A small self-supervised image encoder, trained from scratch: patch size [2, 2].
Rows from block 5 of a small self-supervised image encoder, named by matrix and row number. Rows with one number belong to one neuron. Each number is 500 + 25 x the weight over its row's rms, rounded and kept within 0 to 999. All counts start at 0. Numbers have three digits each.
After each neuron's rows are labels from the 100 images, of 14848, where the neuron reaches its highest value: "strongest on" is what is common among them. Only what is clearly more common there than usual is listed. The data: aerial photos of the United States (SatlasPretrain). In brackets: how many of the 100, against the usual share in percent.
# fc1: MLP up (model.blocks.5.mlp.fc1.weight, 384x128), inputs 64-127
# fc2: MLP down (model.blocks.5.mlp.fc2.weight, 128x384, transposed), outputs 64-127

fc1.121:480490500490495519505494515474505498525481496460488477476525513500473525501508502525482490491502478577477503541457485540477501524509477530464524543493514466485541500529507516455473475500483538
fc2.121:539437479520480486511492480506497563504515521545526526492506537497487455480535491528476466478504503527481482557500504505523511494512537502533520487501467530494480526527547466477495471499452550
strongest on: crop field (30 vs 9)

fc1.293:520529525510468510479518494499526495493464526480507460507505543432472491460516500528533499505563544499496478534515495514477516453515467503522509520511506508465438523491498505476509522507483484
fc2.293:447478501492487488478493499526492495523522466475482455519545504484521457489532460530504504505458507516479519504505515474475522523514520490501427534498493541492517482525508527494508446520511516
strongest on: crop field (35 vs 9)

fc1.331:498457461512501509504508478500487489461482520498511457502487512518499515544492500464524547455493521469523517514493501512499519489524502520502491497518540555462514506508473506531468448481546505
fc2.331:479508496497526484501512487528538498545499471470483539480500523502488474457487517546512520506499474503500493500471505478520490511493455541546497497469485497526477484491504496471540483460433530
strongest on: building (67 vs 42)

fc1.325:509499512547489457504502448486527486514505519475538479487517465525551459506511516502493520479482535513508459466473493552455488487514504526542484497517452515508506469483484478498542536514495469
fc2.325:522551502530501498462548510485472473481495538532498545496498543503457487490499476477496486483522476491535501506478482487466526490515493499510483551520516500533515492495485466461519508445496467
strongest on: crop field (32 vs 9)

fc1.134:513514481494510508541506451470520537476503495478439516524497529463483520486475481481524509513514536462486504460496513487480513494470494534559514500471522518493493466566494511526473470535490456
fc2.134:533508524496560510533542500487482481485508470480506500479491486530505544504487490514482531478458521496493459514479494488534450511507547486439468503527497533498490511451504493514560484463545533
strongest on: crop field (26 vs 9)

fc1.330:483466537473493512495503455511482491512566530469527454500468502455492504517522454517514471478508486551516511539528549484476492475530499521517534505496491486489461551520441505512457478515508482
fc2.330:502509496485494473479494552462471506515450529454494492560510518513485499499493522479480536517523506493491518497500530492524504523498501479541488482460510525516497461550516509463532493486498503
strongest on: crop field (27 vs 9)

fc1.243:478518483515486463509546502507515511478482488494483487522511488480464471465546522542516487490536500478497490524514504522528532475518480474513499520480492513467502454538538512515487558493511536
fc2.243:520544483493439477531520532513493496539478490459531479492497536510439534516511529531529504508499511524482510505483475470497482488529508466523475506487518531515540485498497509474516530551465487
strongest on: crop field (36 vs 9)

fc1.382:482529519538491453496502477490508510520504508500513470502512502476489457538476501518504473465515517497527479492474523481480534524518536503502503533523508538491472483483523513518523469499476471
fc2.382:551474485550502525501466494487509479471505499504528486493458498528494518486522491506500520535513492466492503508474516501483506486509493455509505463519503503443574494450470500517526531464499506
strongest on: building (71 vs 42)

fc1.279:495497533479521454493539506527462518499511471436480478533488508493535506511505486547504453464510515488518513495501498505536513446499502583491490508499490480478456516499465466486506512492495469
fc2.279:492518490492498499526550509500506501490472497485474484487500478518451537517511472501529549508473461559539461512505517508449470497462541475518493495481500529502537479560483487500517514496545482
strongest on: crop field (35 vs 9)

fc1.19:498466500514526530460508442512504494516535496487542501496481449510527478538514516480498507476463487561472528518489506521467456499519510492534509486472484498478475503482480515502505504526511529
fc2.19:535556532529478502526524507534499490511508515513504463470501485489481503501470484464479509490484544530519506476493524500481522496514445517504549474518469486450543523463544494498535514505547521
strongest on: building (71 vs 42)

fc1.223:509512517495488526466514457501510461484474464455480484477471500519493505512501508496466513475511532526510475460497495503525485524566503491495511483512490481500510482513529485530472524493506488
fc2.223:516505462453518512564460519523460549489482515531509518534522445520483474482484483493544515497486498517471529522506522497466523428469499497563499479507474487461488500499475502520514532516474484
strongest on: crop field (31 vs 9)

fc1.32:552519492461484509507499496510499509485509491483462427478531475476490478460477499527533514494508521461471519485498516526478496483543459536547493501488490486495490537504538486459475495505517475
fc2.32:496510504470521498542492494536469521519485493508521497531497457508503484480476452511499508462501527545415488521516538445469504522541477525526472455482496520497496502530491527482492486487508480
strongest on: crop field (52 vs 9)

fc1.225:498518458482479532478485516491494465488529521520492511526490460511489554486550466457490520487484464506499514471499509504523501507483472469493525490502519482493471494536524484500545524488517498
fc2.225:536488493514514512481455487467485466476471484504536494488469481530472504521499451515515525530495505530467484507520560513477511498510485495529467455519512486507512470483509491479461594481475510
strongest on: building (73 vs 42)

fc1.161:494532503492474508542471488499528487513500472435526507512565533532497519498527497490479511470501534504502486502509480481508486536474507508473555518506495484476512520524532498477544563532470458
fc2.161:532452516557500498465519535491487497490402512471508541463487472495516473508520491543511498526478450543501491460484516534517467474478524508523473509497483526492476510516447468532494451471508478
strongest on: crop field (27 vs 9)

fc1.149:522502469506538528500500501521480510495488459473548521503509510522515516523510491472474534489501551549484464493464502515499501536474542527488485508497519467487503482524505496500514511458487480
fc2.149:516456497506505496490521507525523495486470466491522510514503521523525511488505470507491480471480427504499506501498474526512496481519498465549509570524477507494500533477531452476547442516490487
strongest on: crop field (27 vs 9)

fc1.326:474516500440505525486500532480518492489489458500521480532489488524449519530458499522527503540491516509453531520513514467546490509493502447476518493513519518468451491523478516538486481498452539
fc2.326:505515493548497495492503499503476508513528533518483518490495496465505467480491502476471495471516465467541493488511454540448510502525494532536492504492489454547579502496507501473534541481518440
strongest on: crop field (26 vs 9)

fc1.231:491517476468512530545478551493504523481490458520492469554535521532474517514472532501496472522510496515460509520522491469539541512513476490486519479521503508496476516491493502523480488499470510
fc2.231:480533518506509500468535503523494449483525550529483577457495514476457520506488464484490473477507488473556534508503488520490507514487483540500464532492497460488547488529521503463529500501485463
strongest on: crop field (25 vs 9)

fc1.11:484523486513508488520513488495526492523502524473500499503466508520458516514518506477532489504535487518503504516481456506512484485489514492499448417509536515480504506514490451490511532496547528
fc2.11:517494543497523516457465510506522507488479498507537475489545535497503503463542503509485542506483480454507472531510516518485496521477480516496513549481489511497501470488506521468476453505484517
strongest on: building (89 vs 42)

fc1.80:509506532523547509510437464549474450516482446512514494515496513485480473517501499487532477491513472473450515493547504525478501491550501466499483527496473518496519514491532510475463531524508536
fc2.80:494456488503493492516468557493520532533490508493505517519513485496502519538494496515463478492468493468513511555498504503533574525465502490511515540535485467515495497525460494509485447496486457
strongest on: crop field (34 vs 9)

fc1.232:474513476490486443492521504510497534509488521478478493496527520480519502525501482498503474529509494504450522520528516506521554462506545511558467486546493538455459508517471525456505478488509470
fc2.232:482514500460537529517543500464495521501531516522497510489489487504486543524467498459496528485500514481513478472524532459478442482530483509514518497450477474507547486515451492519527499477498514
strongest on: crop field (28 vs 9)

fc1.52:502513534516524466528438512492434522501506467517461488469513520458460472528519489493498448513493486504493527524519506480500537456500466479530489547531516512518522511494497508497405495485505518
fc2.52:521505447461483536498501511477481511469516522515491495503484421533488514469497488539482561511490519504491492474487507501481509498507547505488526450523475474456517518481520485503501545506502504
strongest on: building (71 vs 42)

fc1.61:501498451480483533485503460516496476510493485507538486472507525514476508502477488476492490556468514503506501528476474499509487487517465546494504516542528474513519491526500547497455516501507497
fc2.61:520463514456521456484455514504533494487531504502501519539486480518588513462514481486542491512523465528530485517484487436459510522526500511477502486492518523519498481501468518541528486467514556
strongest on: building (72 vs 42)

fc1.228:545471476493521486487523553497485511488501470519510519497483541485490509479472480499481522461476465544509516491490513483516498503553497509496484524483480542518488512430484508443494548531529490
fc2.228:476512474533450494522485453494509525547502522462518443488491531497519529491519534483484479501557511466468505507496541503491516492436523514486534485491514500529481478527484520509462455460484500
strongest on: building (70 vs 42)

fc1.278:516515484538495503468456534508477525499511490499529475483458500525459514527515497523468482485535514546505527488504505503452539488494492478499482532513511542483521472492506497473521530523498497
fc2.278:508498426476469479511518483480493509503491505494517491483536507486524467521520499509512471486495466521521440532470503516534486520467528498471438504525474527479495481515481481500518499498487462
strongest on: crop field (33 vs 9)