config.yaml
train_examples: 203450
method: "simclr"
arch: "vit"
fused_qkv: true
dropout: 0.05
positions: "sincos"
projector_hidden_layers: 2
temperature: 0.1
residual_init: "none"
optimizer: "normuon"
muon_scale: "match_rms_adamw"
learning_rate: 0.0035
nesterov: true
adamw_lr_other_params: 0.0011
weight_decay: 0.1
Rows from block 4 of a small self-supervised image encoder, named by matrix and row number. Rows with one number belong to one neuron. Each number is 128 + 32 x the weight over its row's rms, rounded and kept within 0 to 255. All counts start at 0. Numbers have three digits each. After the name is the row's rms in percent of the matrix's.
After each neuron's rows are labels from the 100 images, of 14848, where the neuron reaches its highest value: "top examples" is what is common among them. Only what is clearly more common there than usual is listed. The data: aerial photos of the United States (SatlasPretrain).
# fc1: MLP up (model.blocks.4.mlp.fc1.weight, 384x128), inputs 0-127
# fc2: MLP down (model.blocks.4.mlp.fc2.weight, 128x384, transposed), outputs 0-127

fc1.350 079:089128152104121119157176174176100105152094134144144136094204097160139081182123086173102097108079118109134104150099144171159114155134139177117198100186086150128167116083119113140171139133146143111089133116157108116131079122089159104088113157092164129096142096064105089141089144174116123109219120117113112131087181149142156129083104132111093058070168117108188167148151093137186139130150
fc2.350 080:131126136179121086104121115107116178104137101141146084110057123133157112108053133101161154140193133131103121096148069133133174126116165113140085119137138107115127117140158089086075144168100079140170157138108197112107187135187132186099158122177136129170118177180075131147157131042151155164113168129169148154160092151118091135111061108123172156107113139183134135112089140106091053128107
top examples: crop field

fc1.345 097:153122091153102132145150138162156132094080137103135105129105181175142133125101136162114162159121135137113168134183076127164155136089077141075117096085127178116101118148151124133105113137058185137174175109143078124068170086124061148127218115073207175155165142148170116152130118068132082143114077105152108118154162146126106137124139136159117072089141112108069080133094169166130110170122
fc2.345 117:139170165105176151096124148101144125162086137115082153161096119156210179076099089169108119070093112142159123139098141108175180099137102107094158136156130093094129126120115146193125136096146141156153113119145115132197153072074127136132150118138032118101109093125094129125057139153101145144161167113122169143133102137135210072163072089132116153106123127131141179121104051152135163171105
top examples: building

fc1.314 094:174121107213165199094104177148103178147102083071091121162118134089110092153071184129134161116166155097129125120099121184100126123088098124137129104141138113067082132139181141127114165111100137075110147139150094120132115137158189101085165145120169090121154108134109133142099175113095118123139078107129120127203143177122196083146127195165140170145131101100078124085124128102099192105093
fc2.314 090:049210096099122116166108105092187085100130165109154111077136132124118164142090130122149099139122117171130123130183187122205140097168134117150120124102081120135181116108080143125140176161164109184192082097151139126136171125094072127164143118105145150124077101089098119150157064146105134150127161118064156107109139112129117155144174047087146107125134161143140097167131106133162057161142
top examples: building

fc1.282 104:134073149215241121147137038114155104133096073139080116149111142132128127099103117130148097067151156150072149150191183168155132112196125129142130127109105149108107124095090127127132131141120112113169115109184159127151106136138109144106098120131133104139140075185141132110132158123140114138108101127133169081092058122186085085145077145156151132109182150126173120108160128131164053114085
fc2.282 108:067158133160093125117090169117130087126101177134107105077135095118104140173151127067136184119102086135183093194159181144139122145065121164074144152140155116163140174116145079102138132111170114145156107137111107126069126111134124104133148145104143171117103137135124115149089089164120144102149163123091177122170181157083221136133149066128093139159074080119092090154118109117110212113190
top examples: building

fc1.265 087:046175100094182116157111127141119150167174186139100137095111118146120125149157114159141181093076088116120164138145107159157115118194117096150121165124131090145107088199135150147119082081175124081141083152109114112062168066106128207136145094160095142135153098101105142169140195170137151119146126157143095109097130125172146178110154138086144125086098052146170133162068126115122138137091
fc2.265 094:164108093107131122144155168144156160164152100154162101143137079157140059105101129112157120187117117177147138128084116098124138162111127120097054106139155168159119195122105118128157166173109170197184205080179159122128145127177119100137105159066110132130106144124096156107118137096126168195093042110151092127136106096099093160109120169112077078146114115109094144116098128186100129067139
top examples: building

fc1.358 095:113115087137155158122129168110117128134211181074111044191123121125147188138147167117127062088168116164165130186133128131138128148183090170109097132124119101157076111083099119172086153113153102136169163132175120096061105093080114121105143141150174151091160128097080131093162139110155129098107116119160083156126094152189153122116045138121117161142115129131100190170124123142141118081080
fc2.358 093:131177155106132158123146089122119129055054070122137183131090124082101141121116108132104131146144147135135115057133115111130116146130129101128109139148152108048136146190137128121134064143204077082101087129133147194129168197146159184136067142136179078171112119102202123185112168149109128133135099170158122113153176136114107079142173106148107123123124144117055081123154135144122156087143
top examples: crop field

fc1.309 100:153098136136125078161126093131148108119093146096111109111177082151105120111152146126137129154106119228161112052106166122098140090150072129115205144087124086146096155049100088101120147100135224114139162104201120103167132141108110123089137163135154090123144123141149153149124121094188150186130109153123127122160108131165099040119113171154141159088123096147115131107160083171110120109190
fc2.309 086:120148135122188204120114127124094121162127120099184165098086133133121124170094130080115084102164115080161104114183101110112136130148133098147129103119123224157177163120173125181156207192150122132092105114112112085098082143160102106116075159076161092130121180143099110099139125087111135143107185119113145115064110084107138117153134162166129118124146102165136128146074175069110090109200
top examples: crop field

fc1.161 130:151174111121136126158105177133095116122158096099115117186183132094123116132153164125139183184126132154118163150112108130114169157121136124078070141144144125110110099134090157095095190103102184155095084110140126143079084149117117187199115101149093208103081113112162076103105134069093097123092156123161136091046176139137121130087190121137118147145136137124089179161166093079078131168094
fc2.161 139:123074118105130201120092097150153139135118120160105145115187106123142113110139082099112154145094088071118159110114138126104207084132159115154147095108123155114110119161143158164093141171136137095149136155115114119100154112170097194114125108162148108119099169115149116102184109079138176084090118104130123177088145113174155080037123126123071149183089126153181181033130139108155095149191
top examples: building

fc1.159 092:100144133122112155114070047138127071179143164144108149063083150161115113143097149137126122128131122104129071165081130105101106091057070151115150159131155086131131151065177176119086155121121137136067168143119164084172095123147141134132167136148158098182185157118162095106114119119142106150156199120151139100116152111179110123169120086060149087107113155181192188115153117080147138126140
fc2.159 092:153139076098174123180145155161099174128133118079141116079139110115095083132178117091102188113128122119136126125162193090150190155179164107179132120137173137106142138115111115108123108096111149099138130042100134122096170124171171114102141162110127131081058131187127069090199084156155104131119159145107119144122077083066159103128114178151133152096149152163113062075177157110108132111140
top examples: building

fc1.371 095:141144067132157145117081150121084122121131132170134160111078094116150100134117151088095131134105154123132114177149045166171107090068106092122085128169108123201163103104195165089118104118125129118156141152120157081088149142139145125052114112188182162192136141148173149138148174108140108162112162071164134075118168128078116130156137075102118105090108174128187189136144101100149153176131
fc2.371 112:110136171105106143140107126170090136161170128073121126135146120138138098127143103124123153103100132134091119152208136091100163168167149165153118126122145078126092128136104144060165117117130141086093115114148144166148120152141098098194159154091100125095054149114109106135175097147131140094160096096094170173122035087082159144162130193214128130127106103140129066066160157161102134110215
top examples: building

fc1.15 091:099107146089096134116110129084160144091137146119128125112117097164115151141140162120104099108145133168108100103118128111102127141147073101101111130140136133159107109047158088107113173153099180075082158109188122084154104170161177067125155127130166173143134194140121128136144055071114155129095164121131100122161141127066242128134139132158112142158082131169152148230178104118146118071124
fc2.15 092:085122156092158105080154100155094158135130162165075139111117134139172118101119149130175080176108098142112178152076091155138118081104141110104141058113076079135067163099122143122133131119056129197174116149089156204084108101138101142148152104135155139153176113085127115185105201121160067082130137129130105120116184150122098156129149151153112084168200114131101080152116129139167145142096
top examples: crop field

fc1.138 095:082123123117147096106144140161159105144154164133094118091110107145111129152115138124094087149091114071127157111098127195113158104114203167110133122108124183154126136120143164126137089143098163130227108122132160119097120079127160170058150096093074162115035127088185135102147161109149129194169128078087125140079104126148096162208157157061109166161137106140107107099151141121154129171111
fc2.138 081:154145148122130154108077147127114170119112103207139151141115085162125094081142101156191157134138098177150129140146110076161078118136036076112100150120152146098090134186132064132134200148148122124126114119149161182166091143116132086173122125119117135148171098118122116166124049121122160008151092104160087097153122158167166141070120098138148070138138125139104123143119134137126115078141
top examples: crop field

fc1.364 119:141113117133120153187135157132118120074126152139130068081161137149158129147143143152098184105121120193085121113083194176126138114151106173093132105125057142177074166174126122099110084083102111110159159143126146123111146094153140117178082150096085091143121169120145073093144122085067157120120154088064121178119112112102121203163099077128169104088103148107144151229122131119161119148139
fc2.364 172:150151159081108135100128106165143154175140086137129180155115096127098163106138151085115066100120132102199110168185080123152161136151147124169110142147213126056176104075134173113113140189123139102097099113151128151105137149127090101086176120127133158151170056133070180115135103174154080121141092159189131087102139153104108113066161157154090141136118094118128129050143163133109105102111
top examples: crop field

fc1.220 091:102122201173157114137113050126189125186145078158060131128151192067178102154132117080164132083135096088148141208143194137169181131151103142125106118149109153158130119145091111147144134063138161148132119102150102121079144094095142134098149075145104106113123136112127107120121111089153143119081090133110138110149087173183156156088143166115099139091131164095177130138145198096111111087086
fc2.220 110:064166122197118136134090154092106104089065165148133085146111087108112121162134154102139132153155143175106116200191169202183090107088064091089112120062156159199132154067120126103099160150109095131156115114096123123114138148097113112168148140074073168126129138135107125148120116153133110120180172136106184136114182120115141110152137090128143133179093091143091127140147056156125159144161
top examples: building

fc1.6 099:120153098119075103123109143151123121133149121113133107081160111160098156109128096164089126068158130140103119087135109195177185100118155058118091098126133182087175137127187135083128142084140098168055064130138201140110113110062108121128151118115177136149109132156159135149093127105152189145147191078094127106127105156169136138124115154103167158090126168159192069119071167189121123142139
fc2.6 123:123087133147177095100125074144148166148129206148159195178162150071125134158058166153161133170113160133176139159120121085143143116160095143066153074131100116163093131124069126120124088111115120108114146123177112137126135112168145096114153190166064102169170125121109132157148133117118064094141098083084110162155175142146110112136206086120136075161066092140123106102157092117112084126092
top examples: crop field

fc1.313 086:167124111133125132118093156162119050099125119161124160130138160127170148192167154079075126102165099171179097157074110111172143178122084108162152122109104105158102117056146150160089170139105098055155137176141093157101134147092138126134145116084108159110203137131105139163139104099123089106063127152107172119068169134135069068143183108146133120112152164127148190130086087168104095131111
fc2.313 100:115142134161087105134096110109151172158166104063083116192172090112110099122111094151133163079114161045168121102071151131076168102149191140087112102103134115153091143122128061134135130145138119099180108093128122086103180141208168162187135116176146122132081173127135130089133129129177140148181116125132094128106069133068113150101101102171082161102141160115140141126134172109124142134203
top examples: building