config = dict(
    image_size=32,
    norm='layernorm',
    mlp_ratio=3,
    inner_norm=False,
    projector_hidden=512,
    temperature=0.1,
    nesterov=True,
)
Rows from block 7 of a small self-supervised image encoder, named by matrix and row number. Rows with one number belong to one neuron. Each number is 128 + 24 x the weight over its row's rms, rounded and kept within 0 to 255. All counts start at 0.
After each neuron's rows are labels from the 100 images, of 14848, where the neuron reaches its highest value: "patch colour" is the nearest of a few named colours to the mean colour under the peak. Only what is clearly more common there than usual is listed. The data: aerial photos of the United States (SatlasPretrain).
# fc1: MLP up (model.blocks.7.mlp.fc1.weight, 384x128), inputs 0-63
# fc2: MLP down (model.blocks.7.mlp.fc2.weight, 128x384, transposed), outputs 0-63

fc1.77 [134 121 117 143 118  90 145 114 113 124 142 145 134  89 128 179 167 133 137 148 100 177 130 110 120  75 111 141 121 112 119 143 135  87 127  98  87 137 156 142  76 140 130  88 161  89  98 167 134 149 160 154  77 149 134 118 149 111 115 105 139 122 134  92]
fc2.77 [138 119 125 130  73 174 111 117 173 156 163 122 116 131 116 158 101 124 171 154 104 135 116 150 137 128 137 105 170  96 120 103 155 159 119 100 127 138  96 153 106 151 117 128 142  96 117 156 146 157 136 125 124 107 121 124 110  90  85 126  87 147 158 105]
patch colour: black

fc1.66 [136 141 135  83 121 114 108 104 123 142 110 139 105 151 117 142 166 140 145 109 145 117 126 197 163 117 131 104 135 102 113 123  84 131 132 124  99 144 101 117  64 144 159 130 189 120 130 180 135 148 155 131 108 117 138 108  90 116 111 123 130 143 136 134]
fc2.66 [136 114  96 139 104 131 162 142 134 151 156 146 169  93 132 121 115 149 125 140 126 147 153  88 159 107 117 161 144 112  84 123 120 148  93 114 133  79 128 134 143  95  93 112 112 143 116 127 153 137 115 130 121 160 157 127 193 132 131 144 125 141 118 131]
patch colour: grey

fc1.240 [120 144 133  83 108 122 106 133 125 142 125  84 112 114 124 207 160 110 154 118 148 103 117 131 113 126 135  90 113 136 123 108 129 157  98 123 107 126 106 116 129 162 129 143 144 113 144 128 197 140 139 166 109 161 171 124 146 128 106 118 124 105 104  97]
fc2.240 [142  98 171 155 157 142 135 150 145 115 107 107 174 121 174 106 133 117 101 158 131 154 132 165 147 130  99 139 123  66 146 135 112  85 141 123 122 139 117 147 127 138 110 138 109 136 119 152 102 103 109 175 124 163 139 149 115 143 101 165 130 128 167 140]
patch colour: pink

fc1.157 [134 125 111 136 144 118 136  79 107 175 174 113 112 108 154  63 135 102 132 157 107  95 106  99 160 128 134 130  69 141 124 112 139 133 113 149 107 129 143 112 130 169 174 101 105 106 152  87  88 149 164 117 109 143 128 108 185 109  82 121 121 101 128 116]
fc2.157 [122 109  92 166 143 153 112 164 144 142  84 156 139 100 140 130  80 109 120 164 140 169 167 115  92 111 138 162 122 131 104 135 129 116 123 183 143  86 115 145 148 125 135 143 140 119 132 105 147 158  55 140 106 121 123 132 102 164 116 129 132 136 143 129]
patch colour: grey

fc1.374 [135 144 108 138 147 112 111 114 142 135 161 129 105 110 109 187 188 133 130 139 124 161  99 134 114  89  97 119 135 144 104 137 125 103 146  86 112 130  99 125 144  99 121  96 157  91 104 123 184 139 147 138  91 115 128 117 174 117 143 123 151 133 127 140]
fc2.374 [126 115 161 117  45 151 103  59 134 149 162 102 136 158 101 154 131 126 127 127 104 165 125 184 108 176 116 102 175 128 156 106 156 143 106 122 150 131 119 152  99 131  93 157 147 115 144 147 123 145 153 139 130 123 130 118 132  90 116 116  88 114 157 103]
patch colour: black

fc1.271 [100  96  90 161  85  82 125 109 106 109 174 140 123 126 124 174 121  95 132 100 129 105  95  94 148 150 124 115 125 115 165 120 137 142 120 138 151 110  84 127 123 108 134 128 133 122 119 114 126 159 126 123 160 100 142 194 150 116 171 134  88 108 136 146]
fc2.271 [136 139 133  52 121 147  99 130 132 158  65 117 166 150 130  97 145 134  87 155 140 121 119 136 142 127 113 129 169 116 117 105 176  78 147 121 130 137 123 113 123 133 104 111 122 132 127 132 113 105  86 150 122 143 122  92 142 133  96 163 128 184 134 152]
patch colour: brown

fc1.52 [127 151 113 101 132 145 137 141 140 129 109 125  65 125  88 105 134 137 124 154 138 104 139 131  88 101 136 131 113 133 152  85 136 141 111 148 159 104 178 126 119 124 112 108 132 147 152 143 133 143  84 146 116 166 207  81 105 143 144 143 148 127 142  97]
fc2.52 [110 136 113 163 129 136 127 141 100 130 114 112 143 120 169 152 162 128  91 125 111 145 152 180 119 134 144  90 129 134 107 167 126 112 137 108 113 176 141 122 168 131 116 137 126 115 135 127 122 132 167 126 126 113  93 111 165 153 100 114 121 113 138 152]
patch colour: brown

fc1.230 [124 122 104  85 117 112 117 156 139  79 152 112 116 105 144  80 137 129 107  94 102 132 124 133 162 120 155 123 154 167  97 123 153 113 165 119 127 120 122 100 180 119  99  65 158 141 128 156 102 120 108 114 135 131 118  98 131 149 197 110 155 100 130 151]
fc2.230 [153 126 182 114 122 132 131 133 129 160 132 136 113 118 148 139 132 153 131 112 131 129  96 146  95 113 141 125 130 127  84 115  94  95 127 150 145 113 184 104 105 109 172 127 121 128 137 126 130  93 111 108 150 146 127 168 159 135  88 101 146 164 140 127]
patch colour: green

fc1.28 [148 171 152 123 119 112  75 140 127 161 110 101 118 104 112 146 113 121 124 132 109 184  96 160 107 156 100 124 152 120 156 117 121 124 156 116 112 171  84  68 111 149 138 109 152 119 147 109  90 122  77 170 148 112 146 119 135 136 116 128 136 134 139 154]
fc2.28 [168  52  72 160 121 117 110 152 142 135 112 113 165 126  56 108 121 111 134 153 139  89  93 154 120  68 127 112 133 122 141 143 119 157 127 104 118  93 101 151 145 118 131 154 163  96 151 149 137 140 161 133 124 124 140 160 148 107 117 144 161 103  95 123]
patch colour: grey

fc1.42 [113 119  67 138 110 133 105 138 146 131 166 115 102 106 180 114 135 145 113 142 168 124 119 157 127 130 163 160 148 111 100 170 137 137 151 105 113 126 124 111 141 117 139 149 125  97 108 104 174 116  90 157 117 116 161 117 157 137 127 141 155 121 152 124]
fc2.42 [ 99 127 143 139 104 176  92 112 131 136 149 127 107 167 114 105 128 131 130 132 174 117 125 105 128 110 148 122 113 139 138 109 132 157 141 151 153 120 110 111 148 104 156 149 134 145 114 155 164 115 189  98  96 150 133 115 115  91 123  82 126 128 110 177]
patch colour: black

fc1.225 [156 126 114 123  99 119 106 150 120 118 125  91 155 127 126 112 110 119 145 135 119 133 128 106 125  99 110 135  87 147 109 102 172 149 153 130 142 133 127  98  94 139 135 129 115 125  97  87 117 159 106 138 154 124 123 117 171 107 170 158 135  87 114 109]
fc2.225 [156 128 115 159  89 130 127 123 124 166  95 148 149 137 146 145  85 136  91 159 100 117  94 132 110 149 137 141 148 118 114 175 154 115 102 153 115 147 137 142 144 118 118 132 158 158 133 123 164 136 140 116 119 136 116 162 104 157 115 118 137 139  93 131]
patch colour: grey

fc1.76 [115 136 139 143 166 119 110 132 154 158 122  79 104 172 165 134 125 112 137 140 116 129 141 123 138 146 160  80  93 145 193  84 108 105 175  68 117 143 109  79 130 132  83 145 143 160 133 110 113 157 132 142 141 115 150 122 135 121 144 122 141 105 135 120]
fc2.76 [128 125 148 137 177 109 123 128 174  95 145 116  90 114 134 143  96 120  90 130 130 123  99 132 136 171 152  88 141 108 140 119 139 150  86  60 133 127 152 126 142 142 128 139 152  85 129 161 132 124 135 102 113 116 138 174 121 156 162 115 145 110 121 100]
patch colour: grey

fc1.258 [151 107 168 103 131 158  85 147 150 164  91 164 123 128 128  97 163 148 142 104 133 127 165 108 127 106 141 170 121 114  86 126 138 154  96 147 158 130 153 104 113 157  85 100 114 146 156 121 110 135 113 104 100 110 146 103 144 167 120 160  86 133 118 149]
fc2.258 [124  94 140 147 105 123 150 127 103 134 128  93 130 155 112 127  91  88 117 140  80 130 108 144 118 112 184 108 141 118 132 123 141 168 151 157  93 124 153 138 132 125 133  90 156 129 101 132 141 150 115 144 124  80 136 142 123 100 108  92 164 141 121 135]
patch colour: pink

fc1.109 [126 131 133 131 141 122  98 114 171 163  95 150 140  80 117 125 144 139 131 119  88 139 131 115 157 123 143 126 160 168  88 126 128 105  89 119 122 139 131 129 129 131 147 143 120 156 150 134 115 177 147 139 140  61 126 115 149 121 161 140 102 127 130 114]
fc2.109 [125 143 133 120 137 110 139 142 119 108 150 150 105 152 139  91 136 145 104  99 104 162 170 118 124 135 119 106 111 170 134 168 128 133 140 115 168  99 129  93 152 100  90 119  87 125 123 143 143 154 152 130 112 182 127 141 115 117 137 123 125 133 116 143]
patch colour: grey